Weights of a small CTC audio transcriber.
Training: adam_atan2 at rate 0.0042, 4300 steps, batches of 128.
Rows from block 3 of a small CTC audio transcriber, named by matrix and row number. Rows with one number belong to one channel. Each number is 128 + 32 x the weight over its row's rms, rounded and kept within 0 to 255. All counts start at 0. Numbers have three digits each.
After each channel's rows are labels from the 100 clips, of 14976, where the channel reaches its highest value: "responds to" is what is common among them; "loudest band" is the band of the loudest frequency at the time of the peak. Only what is clearly more common there than usual is listed. The data: short read English sentences (LibriTTS-R).
# convs0: first width-9 conv (model.blocks.3.convs.0.weight, 192x192x9, each kernel summed), inputs 0-95
# convs1: second width-9 conv (model.blocks.3.convs.1.weight, 192x192x9, transposed, each kernel summed), outputs 0-95

convs0.150:134071094135136123093093125122106109127111144147108070129125133104119123115140119132097075142102136173058124135123096140075009049134152114116137130098133157044088121138096181106112113165101110162105063137111071122155100146106117140104162102094124101034113117100117078136090124121104101147
convs1.150:130102154204110095193063109169122124131121117129100144120139113165068132084110057161104158162114165195141148148119148114160148133139114181048184115165133115118090103097089152156174128107120074111117130143123143102140058113154106128149049133092145142080121058126145157138133126068158102124
responds to: voice: female
loudest band: 250 to 500 Hz

convs0.164:132023102131089116082091139145101139104130138162114083152102144117110151067145095143102113115126167182080114144115089178122000054171148125141102139123163168069102156151126162115117126127092104177105114131103080155137125140096149116067162092081099130057111126090137117145096114130121124133
convs1.164:128123149168131108163114110144138145151090143147112126159119115168071188081092063144108185173107131164138093186143140098146136129104059163079175131157124096121097110102079184159139150146129067132115154167104152113154072123130093130148054143104134111090114078166131174119130130096139098126
responds to: voice: female; the word "is"
loudest band: 250 to 500 Hz

convs0.12:072175111135124133110118102116129160125085178152112112116137061062192145131081099086161146164154121170072112140126079103119152092104066117110156173121071124056119177096180076089134035067139087135096099087172206059115194121128119144136117107144136089087109123117097104142091152110150151135
convs1.12:150079157116141184137134054153126099113079161131138164105139154114153133149118134110135168187092112101125162157127051059167169135132206101129107094173180154077184122156068081095110071117126146131088069085109140171167103134167083082110102063106157170096179119083149086178169127107119148128
responds to: the word "was"
loudest band: 2000 to 4000 Hz

convs0.191:155147125100171146090085109195069092160103125120101104185095124099183104133094104055129154170175139083110146159111146068125088124139111127106088134141047137096120163106127121127139076126129134077125112120131152091130142108031068156110138109094144094125158079124053079164118184081147171111
convs1.191:101100130159092139128127168189095108095082086110081141109114136184141149131154063075109147160132094063162138173062111076196173139158124137135150126070177150146159094123109128101126095124142121160096087118124157148070137184128115095162093102181105172066114119149071134118110129168093190121
responds to: voice: male
loudest band: 250 to 500 Hz

convs0.104:142121163105117105139169169125162171146099150135137161099180041124208165125116165125200134178145117108130173182114137136084176159113125079107179137129131136137091151155125144138099089149120107125102096098142117108101170162142087164113046162154146128086078131127163109116156101124171100093
convs1.104:171117119125129103102171145087111122134084195138126145114151153071152081150139126126121078117146144156109129067136121116111136119172158113125117177128133111166133128159135042094162090095140160134129181107121079122128128138103096173093182147133132148151125095081176091137165101121156148140
responds to: the word "the"
loudest band: 250 to 500 Hz

convs0.30:039156136107139187084166110134164087122146155093158097224121150153174128150102113116120123100113117077127133137153139101093167119134096128146108170117074121158151180102136080130145097063172168100154162154183144073128180112102124108185152157052154073117144123123079149183109140090127116163
convs1.30:070121027112131124094144127163139181138097088108066129158178130081157118132122159166102125142141083059111131172081144084128074149115130092173147131100190126098140092063053136134092068124154081129111137130111132131127143134176073123082126149125135118150137159117084124106145166134114113151
responds to: voice: male
loudest band: 250 to 500 Hz

convs0.113:093055151095140130112154115103191099133121140121131179108107150161146113114116110119094114076184095081137118138131155176187170154087109140137084140154120154136130117167180116132069104068091095127075167170095080133137102164169206061117058084098057141138129123084070091166115178069140151081
convs1.113:119146108134189124129145168155153070104128108173151176137134179129068148084088160159175226157081138088134098105105148123153101150125162108093092099139158115167139139139140125101160138178134159122126124174110168093109116126127103147086142151147120112115161080162101132099112158082036203162
responds to: the word "not"
loudest band: 250 to 500 Hz

convs0.61:118136196160068161101133147120123095135132068159129128124132096066082179155088116092151171173097083076163172206130131113100112140143139081088187146134079137121114095130135108163190131148085121103092137114072095167125056111130104165143136142137123154157090137136096147162145084107143158098
convs1.61:100146085141143115139186179127162094134184124130117148112136126160152150156065128142156114115107126110117120127081127083177098192161186150148115160059100057101151107073152097155146075084109134172129142140153149194088109158191084127129114057151133160135099104121099116084153142125075125121
responds to: the word "the"
loudest band: 2000 to 4000 Hz