config = dict(
    model='CTC audio transcriber',
    time_shift_ms=100,
    depths=[2, 4, 2],
    kernel_size=9,
    residual_init='zero_last',
    beta2=0.99,
    steps=4300,
    lr_schedule='cosine',
    final_lr_fraction=0.05,
)
Rows from block 2 of a small CTC audio transcriber, named by matrix and row number. Rows with one number belong to one channel. Each number is 128 + 32 x the weight over its row's rms, rounded and kept within 0 to 255. All counts start at 0. Numbers have three digits each.
After each channel's rows are labels from the 100 clips, of 14976, where the channel reaches its highest value: "strongest on" is what is common among them. Only what is clearly more common there than usual is listed. The data: short read English sentences (LibriTTS-R).
# convs0: first width-9 conv, stride 2 (model.blocks.2.convs.0.weight, 192x128x9, each kernel summed), inputs 0-63
# convs1: second width-9 conv (model.blocks.2.convs.1.weight, 192x192x9, transposed, each kernel summed), outputs 0-95

convs0.56:114166135132116120131110128165116140110140058138124167089127102090111236133134147091153151146174073117105171097122140168168099088104089041110137113095121134062101121142116139127080119169138151
convs1.56:119104081142129134145178121138123132142063150179097086139153153115116124172139126174112161085137143093097089098118115141177150154137133100142147126143116205111075092109132168144112139014159144139102147137149073193121110130080231057125153112178140119136128127107081132087130122154126128113
strongest on: voice: female

convs0.55:144159088151114188111142099176111143136186133141123141080086179146130145116114144106152073145117122139203076118137097148093116138101107143158128093100050110115116051154117154136105096129120163
convs1.55:124121181098100098136145116106082155150120091106144137136168126114090120104106117163161114129087085114178139138132172140155107128157107089138123083155157120087122157113106137127111157121128104133104161137091139145146149135108127182139146115139134050179114122131153139111115042122188141141
strongest on: voice: male

convs0.94:112131175147134151105114148102105128099148183166062134126086134168110155172145114092098081135067130098147110132074117090052072109171104165112107148151193118205069056163082026093113154126148146
convs1.94:156109179116158138109131124188140134161137129145160156120126115143144160160167116131176085145072135103112150101116078152135108134155140160131102108135159021134206213082096151145139131119078133141114075157062136122100160121136123156139158097173158108139145122139052161098110108178198086146
strongest on: voice: female

convs0.41:165181072116174158113146142152156115107174128164105115144182190094109174133096046073077104096169103147133097056120113155117067069171083100139150134135154102178133098083108173114117194127132104
convs1.41:112152118153107100096128121153191117167086197124123152136157172111128143146112132091096140036160125145202112041125104160096110155124118156106131148076093196141144054108186199177097145091171109148122215114174120170143120117200144066160117105086114137181106095102142133143119139135089134118
strongest on: voice: male

convs0.139:140122179127104111166152099092123098135141131070110159094163137144082148097123127129068167118110059131172152124116055142133110110056152123090103148075091114191128167130093176123118127091116071
convs1.139:088133062118115172132118151083107121127133134182093082122146115150107153082068132142129123072075146153177145145125170114124209182089113197153126133104085148126110084105138080115193142088134117139115152132111138122185154168098098097172135142084121156075110146146075112097069152094143097109
strongest on: voice: female

convs0.30:049134145117080118120134097058150139129159148074066135123132084101094166154090121122125094140122111132164130121114143120152129156086107147106118179107073121166087136103098090119177122125133145
convs1.30:150121112118104146158115135122150154125096128121147111108135123088156172159166112166131130118100122136156155071149094174134065150148158162135146119084131113160090166068144112102115131090076066082170123158075151144078149136096100170156108108160200098137118166151084143127130111103133127146
strongest on: voice: female

convs0.84:126134129119045126129069153109164123122130130097117118145152136168129118151063104107083087117120119178168040142148109088115144155075165125152121123143005085108132114096060144117115130104123107
convs1.84:177162105169098067093077132115067129102060095089090164134170143122101122150129152163121176120101155103225086175139123139144134130105038139086107122095166168156120153159130114147093143106157153093156151103144090159142116111145137120106098084161100117142065146091145139132130121161120114067
strongest on: voice: male

convs0.170:127118137074118136152137053100162128138131091081132097137081153183136166079150129126131166149140145104154069055152051105137133160097162109144161117110174197118074099124145203140119137082150131
convs1.170:140117141105181206136114050110150126130126099082111092099112127160096150090152136183091099156126114216117121081150124136179186118079070175141086081231173155181146144102149106137109105151100149116134135114121172133146106168079117143101122133119132149079091178100139159222122102099134113129
strongest on: the word "and"

convs0.9:146191132095136118145126077115131130138116128096109091142134106126107184127102167135110128129153064098107162191099168152171119147117132137126139147112028108134119072181145106128116136110149061
convs1.9:126117128193162105083117140172130128053116094104135127168132131134150155077130139086147125109093147066153140151088101115121125128129107150132151075090142120123103108161139156085075145161124128137216144154142125131103124132136177181084111149096090163108112133108099122173172174150132173080
strongest on: voice: female

convs0.62:170152118172062090150103096186165132142126057144113135128054109155133155128136168153098107162161065123075063131128127150140100099113109083145156135135123164127170077130161073107087156035156146
convs1.62:116173159188139149134109119089127070158092146172134147127121098133159147132171168148109145086136158132143154152173166088140127118112087134140096146120070173086130093091141146141108128129129182162139090085125133118117139132135153090112135124109125147146098122117148104110170063152107191109
strongest on: voice: female; the word "i"

convs0.65:160173121102094120130177138095157131113162151148084133139122139214134168094142139137102129121131113129146024165110158143119071086151123127139118122140075119209107051157178087117070180053148065
convs1.65:184121126178137137073084101150160093089111158138145133184089150164098117106120121158141140125142073075184117135084094115128077126141040125122137084092106099131202107112156190169172159081125152145158162147129109161139119105183102128118133118138127089104125128122119174123170161135156138106
strongest on: the word "he"

convs0.26:135150131088158172156129229160104153114140093184066100100125121056039142140079170119155101152142167140142157031141122128113075086124096034085138130114087125114149104163119101149114136135106109
convs1.26:106112090114039117170181077146122122182141158222146138196127141213134185102095132182111129106117163149105099118154056085156135107141182128105153150149123112121115110166116118136074140089132141093068098123122116120124109123114124078156085127092103121043166093114090139142129105167160093126
strongest on: voice: female

convs0.15:178085124075073115090117110134107130105170113079133105152158080107089149115114103070104110098063079103142104084158133093152123072091122148166144142124136190120106082090079168131070103097077105
convs1.15:156109122077188111113065086102160162177122184143129127134121131126139097114153126124085150121111143139132138089169090143188093085107131126073151091102148181144137132154111099190123118168103076104123111111111162060109079120121164121133128093151126106155086066064118134131111084151129092121
strongest on: the word "and"

convs0.191:146148080061105132114182088084106134107160183141126069120118142163137151131122122116125140087154148136176033165128136143101038057170107158147144144145095140182112110173127108118118185093149079
convs1.191:154094103120111141112108125118156104097165121108122097155104133129104097112126142113171143125156089104133167167110116055123113084116080126128082194128065129100204116131097193127120170055154145134132133133170084126161130120165092127156119105116083113156200140142135171118164146170116131122
strongest on: voice: male