Rows from block 2 of a small CTC audio transcriber, named by matrix and row number. Rows with one number belong to one channel. Each number is 128 + 32 x the weight over its row's rms, rounded and kept within 0 to 255. All counts start at 0. Numbers have three digits each. After the name is the row's rms in percent of the matrix's.
After each channel's rows are labels from the 100 clips, of 14976, where the channel reaches its highest value: "top examples" is what is common among them; "loudest" is the band of the loudest frequency at the time of the peak. Only what is clearly more common there than usual is listed. The data: short read English sentences (LibriTTS-R). In brackets: how many of the 100, against the usual share in percent.
# convs0: first width-9 conv, stride 2 (model.blocks.2.convs.0.weight, 192x128x9, each kernel summed), inputs 64-127
# convs1: second width-9 conv (model.blocks.2.convs.1.weight, 192x192x9, transposed, each kernel summed), outputs 96-191

convs0.49 105:117149067138081123049125129148134139141106091094133109188087058077149139098143125118099143158006139095096148117128088102098096083066110158131143092151114134107117123079114110164151094135125091
convs1.49 097:106110152148116085128088162155174069160138101137120195084168094135099146109076095113108145169106118184108189094084168080182127112144144130133103081121169100118092102110145138124061148172167123103104173089123116111092147094115076096197158096150145119169120091142115140087146143104108153120
top examples: the word "be" (26 vs 4.6)
loudest: 250 to 500 Hz (34 vs 12.2)

convs0.116 106:199098179068188109124135157146133139125134177122121166131154131154154131099117162147080100115100123100184125117123170122127198125129161121090081143141147142096089181102149152095133183164179137
convs1.116 137:139106153135157144098115141083136149121165198149165100188131153171112100174115142129203133157077145155073186099067141102089164141146087089107133130122133175137164125150154149118156169128140130123114116092117069138118167084152135149173124178133092124074118094106115106157183101074153123086
top examples: voice: female (100 vs 54.4)
loudest: 1000 to 2000 Hz (50 vs 1.8); 500 to 1000 Hz (48 vs 5.9)

convs0.65 112:094122152133192112144133096070122057112123117132163179130122103120125073121111103144076111137088097093139121111059156138163117124126089109112168127099131106124120127158114111132133105106093122
convs1.65 091:095108104110091101067157098199146168149102091145141146126091130130090153212114139135143159120053150110192182127129059109165121162117207132150136103128109091105189126119133127103172123151113068160136144104091087105127156150059125184147116158116134141082113064194131093113086138152111157117
top examples: the word "he" (38 vs 10.9)
loudest: 250 to 500 Hz (29 vs 12.2)

convs0.118 141:134090132064152139111151129065131158100136134087142133104114032126145059126165149150143107078146108099134128124155143122120128188112114144066121102116164144191129130119128143118133114142138159
convs1.118 098:168129162126091144171108097098133142149105115151208085170050165141122106142120132141130189178112114084140084127148082139134155138093061090116128093166088137120147131115128134132133221115143124152089103171065091144168133120088147150122122115116058130092111104155092140204126134134058089153
top examples: voice: female (86 vs 54.4)
loudest: 500 to 1000 Hz (60 vs 5.9)

convs0.171 120:122105141113162084098163132156124111094120147111098150113093089128150123178116169194102105120130101063119152106101170115118131147111104148076084110123129132128121152111121156078145135167146150
convs1.171 087:114132167165145153145144133112127118155136122139159118212098144149095133162076168158088112194091142182108158188110124075155151177130069129110107141125135174119098084142120144124114164160141123154136099163091071149109142062160114154140142168101075114113072122124061139144150126140090157141
top examples: voice: female (98 vs 54.4)
loudest: 500 to 1000 Hz (64 vs 5.9)

convs0.177 090:146161156142158084051048139088101167112130187090146127143121120112108088104160127063109155149065118139053128131152096127142146087147099190135156132106174142042109114134107104180180141132129125
convs1.177 108:145113175141090142171093115113115094154153134153183120187129119115113081158128053147125164134131124134062138133093188139149138184115157141141102129129103100130159153164119145182112107088156125124028054143115139106043168143092073126130107141088093121117160116129095158177117141126131135156
top examples: the word "we" (40 vs 3.1)
loudest: 250 to 500 Hz (65 vs 12.2)

convs0.131 072:174127126095097093060107122105102109137122137076163128150117145054121097135165144100084123142135115170129161146130088134102173059127119136152184139110127148108138141077103076115166173147142063
convs1.131 099:161101193170131111114127149043102165089186131082146131122152173095161137097092166153100102111166106123126088081123113129089133121134059141070089098120090160157119106100082139217107122080118117102122100143104133091124107118184129080154085106096095124151227128096094126117099137139171133124
top examples: the word "you" (33 vs 15)
loudest: 250 to 500 Hz (42 vs 12.2)

convs0.33 113:114085115191129114091114155205106054165113111080148133113093088071141109093144132133133125192078149129173141121086076143124110149151121123141166134111061115087126130099119082086139079092126146
convs1.33 099:096153103049151136069139106114169139144131140105127158125123135127128129198104115077180091137132107171170123149093160140144139104167215128118108116175119111096138121158173190163166081135145139153170164078166082204102167054145087144161108123140154128080123104138115111180173144153175220158
top examples: voice: male (100 vs 45.6)
loudest: 250 to 500 Hz (31 vs 12.2)

convs0.141 109:099108096073133169152111063106091105094149112079160119076137121126090089172164065096122129098173110185145075103136171072151115151100097151103167108097123132126073106114151134169087125147128063
convs1.141 110:123196080127116123112186156161062096084164189160157112159140117081104087128133135149139157072184098131196073084140127168102087146114105120107135217117084089149155150104074144174161146128119164158107137084113116087135105075134059089126089164119096126112131140129046089123091114091146102144
top examples: voice: male (94 vs 45.6)
loudest: 500 to 1000 Hz (48 vs 5.9); 250 to 500 Hz (33 vs 12.2)

convs0.151 104:139138094146077138053076136113142126136144132115174131156173123083130118159150137110155146139061123185139133134135075124180175088065121131150156121130163147008097126096125093163162116112116095
convs1.151 103:127077134124197097180076165139091125101155132175130103122179166112078124132147239144109128155115177127113134163165075110134124106153098162081171137126086134128123127137098091200136147092174159137163093169121094184083073126180145090088123126094119115153127130128105097133161162119120170130
top examples: voice: male (74 vs 45.6)
loudest: 500 to 1000 Hz (34 vs 5.9)

convs0.188 079:094111118116163129101042088058137076115180109101155128076116128073109105065126160124094147155057131152110117140116151157104112083088057157126159116053142102153070124178079175145127145132109162
convs1.188 075:168110102122140135067101136176117142145133159120160110166185102111137090118116132130129155076087139098122179119083144124126112046165138102163155133112103104147097130129109119124148082113070109107102134084130167110056091116171121152088067136137155142121125102146144142125092131119101176113
top examples: voice: female (84 vs 54.4)
loudest: 500 to 1000 Hz (42 vs 5.9); 1000 to 2000 Hz (30 vs 1.8)

convs0.123 082:084146119127050123139169142110108115140144078109117118129121116102146127194106116122110148123097156137108155176160117079130139074128151154133167120119138141038107148113105125113082127154121027
convs1.123 091:112151141149152150143127139197143166141152069141116101168117153105092114069082101080115128141111170128094138102120106133140087139158112146036113105112090154139055121167119070140122169150108120094136133080114122157092068137143124105125076185113139118121177088124165153074152074183099137100
top examples: voice: male (85 vs 45.6)
loudest: 250 to 500 Hz (29 vs 12.2)