python train.py --time_shift_ms=100 --input="waveform_16khz" --tokenizer="char" --depths=[2, 4, 2] --init="torch_default" --grad_clip=0.5 --final_lr_fraction=0.05
Rows from block 2 of a small CTC audio transcriber, named by matrix and row number. Rows with one number belong to one channel. Each number is 200 + 30 x the weight over its row's rms, rounded and kept within 0 to 999. All counts start at 0.
After each channel's rows are labels from the 100 clips, of 14976, where the channel reaches its highest value: "top examples" is what is common among them. Only what is clearly more common there than usual is listed. The data: short read English sentences (LibriTTS-R).
# convs0: first width-9 conv, stride 2 (model.blocks.2.convs.0.weight, 192x128x9, each kernel summed), inputs 64-127
# convs1: second width-9 conv (model.blocks.2.convs.1.weight, 192x192x9, transposed, each kernel summed), outputs 96-191

convs0.55,142,198,189,262,213,208,159,216,212,173,215,199,232,118,169,202,205,189,212,173,196,157,191,227,206,168,186,246,238,197,190,182,216,212,184,212,202,142,140,223,172,179,186,241,232,206,182,237,183,218,118,245,123,204,194,179,236,184,187,231,185,184,194,227
convs1.55,179,206,191,120,242,250,183,187,176,190,238,217,229,177,165,201,249,248,181,198,214,159,235,224,214,164,231,162,213,189,286,205,225,203,182,217,254,161,212,230,247,211,175,189,244,212,180,120,212,261,196,188,201,226,165,225,271,246,226,141,199,177,210,177,222,210,229,185,228,186,281,236,217,151,207,262,180,205,198,210,198,216,223,214,214,221,202,178,195,255,267,159,219,179,279,207
top examples: voice: male

convs0.98,204,199,226,217,202,209,157,187,242,259,202,191,198,215,202,187,179,237,208,179,153,117,198,154,180,190,224,214,209,205,258,114,212,166,154,196,211,198,149,212,186,182,214,211,169,219,189,212,192,196,215,223,152,237,201,191,164,186,177,262,210,147,225,266
convs1.98,114,162,155,163,201,200,184,209,227,281,241,189,221,255,290,161,191,245,205,202,185,181,150,169,203,202,204,175,211,252,227,198,213,204,222,199,217,177,235,194,210,178,191,267,250,182,203,175,246,209,225,147,177,205,218,156,215,216,206,194,170,232,245,190,197,219,215,166,178,208,167,186,221,168,219,184,181,192,187,204,211,212,166,167,156,166,205,183,184,175,235,216,171,229,217,193
top examples: voice: female; the word "i"

convs0.68,203,216,199,184,154,194,162,201,227,191,214,151,199,166,181,194,202,244,169,151,162,120,203,159,167,186,222,213,165,202,229,159,213,180,232,196,211,161,133,206,151,171,192,167,201,224,191,217,187,196,186,203,188,249,222,144,192,141,159,247,184,150,200,213
convs1.68,146,204,175,144,206,249,222,191,171,206,247,206,239,228,228,175,200,221,188,186,180,217,193,201,190,231,168,196,215,224,244,174,234,171,242,223,218,229,197,209,197,166,229,183,213,227,171,180,224,229,162,112,200,231,235,237,173,205,229,170,191,178,221,216,207,191,248,133,184,236,183,207,217,159,200,167,187,183,213,259,197,211,179,118,153,173,193,164,191,209,197,175,144,184,225,236
top examples: voice: female

convs0.19,133,232,186,231,96,170,221,188,197,185,211,199,224,189,158,176,229,194,218,213,148,174,171,216,179,209,203,152,132,230,232,211,208,214,120,180,193,190,200,176,177,199,197,119,192,230,234,241,214,185,191,236,220,216,191,194,192,187,227,197,197,178,176,192
convs1.19,177,222,236,169,199,182,234,182,202,224,243,195,228,175,192,206,178,244,111,149,160,273,186,221,243,225,174,227,191,198,238,124,173,180,247,224,211,185,134,234,241,181,212,203,250,187,228,202,219,222,208,202,217,222,169,203,190,216,197,223,175,229,251,194,202,214,229,172,201,182,223,211,213,183,220,265,175,193,173,189,172,218,185,258,200,187,161,250,142,182,217,209,160,167,174,209
top examples: voice: male

convs0.112,152,230,179,229,249,181,172,159,162,189,173,243,226,165,179,151,207,188,225,219,187,202,187,209,154,170,207,156,185,185,213,196,202,212,140,145,223,165,164,173,185,199,188,174,190,200,200,230,169,191,209,206,200,237,229,245,205,170,166,208,182,220,193,139
convs1.112,170,146,229,205,144,202,225,200,199,176,203,229,219,218,193,195,192,223,181,228,215,176,152,210,198,171,251,310,200,166,199,241,255,171,220,185,211,210,241,196,207,213,213,216,258,168,192,229,202,233,240,217,231,207,200,214,197,221,169,253,200,258,190,163,166,189,192,224,176,211,173,225,181,183,222,223,136,231,191,229,165,178,188,204,221,190,182,211,127,240,182,236,193,195,166,140
top examples: voice: male

convs0.3,182,227,155,183,156,196,146,181,202,181,206,206,188,202,146,134,189,186,186,199,103,177,211,180,257,258,206,214,171,209,253,129,210,201,170,180,198,260,196,226,124,177,201,174,183,220,197,213,168,198,212,197,212,172,197,210,202,177,221,181,198,217,183,220
convs1.3,209,172,237,192,136,188,196,196,248,247,279,190,183,186,185,226,216,255,192,260,199,241,213,209,185,199,153,186,163,212,220,188,188,247,198,229,156,162,206,198,217,212,206,204,231,283,165,217,148,245,240,210,182,210,204,151,203,201,155,153,176,240,255,184,193,176,219,200,197,197,193,175,213,188,206,197,166,199,193,207,176,209,178,205,196,214,202,220,228,174,240,212,217,148,172,231
top examples: voice: male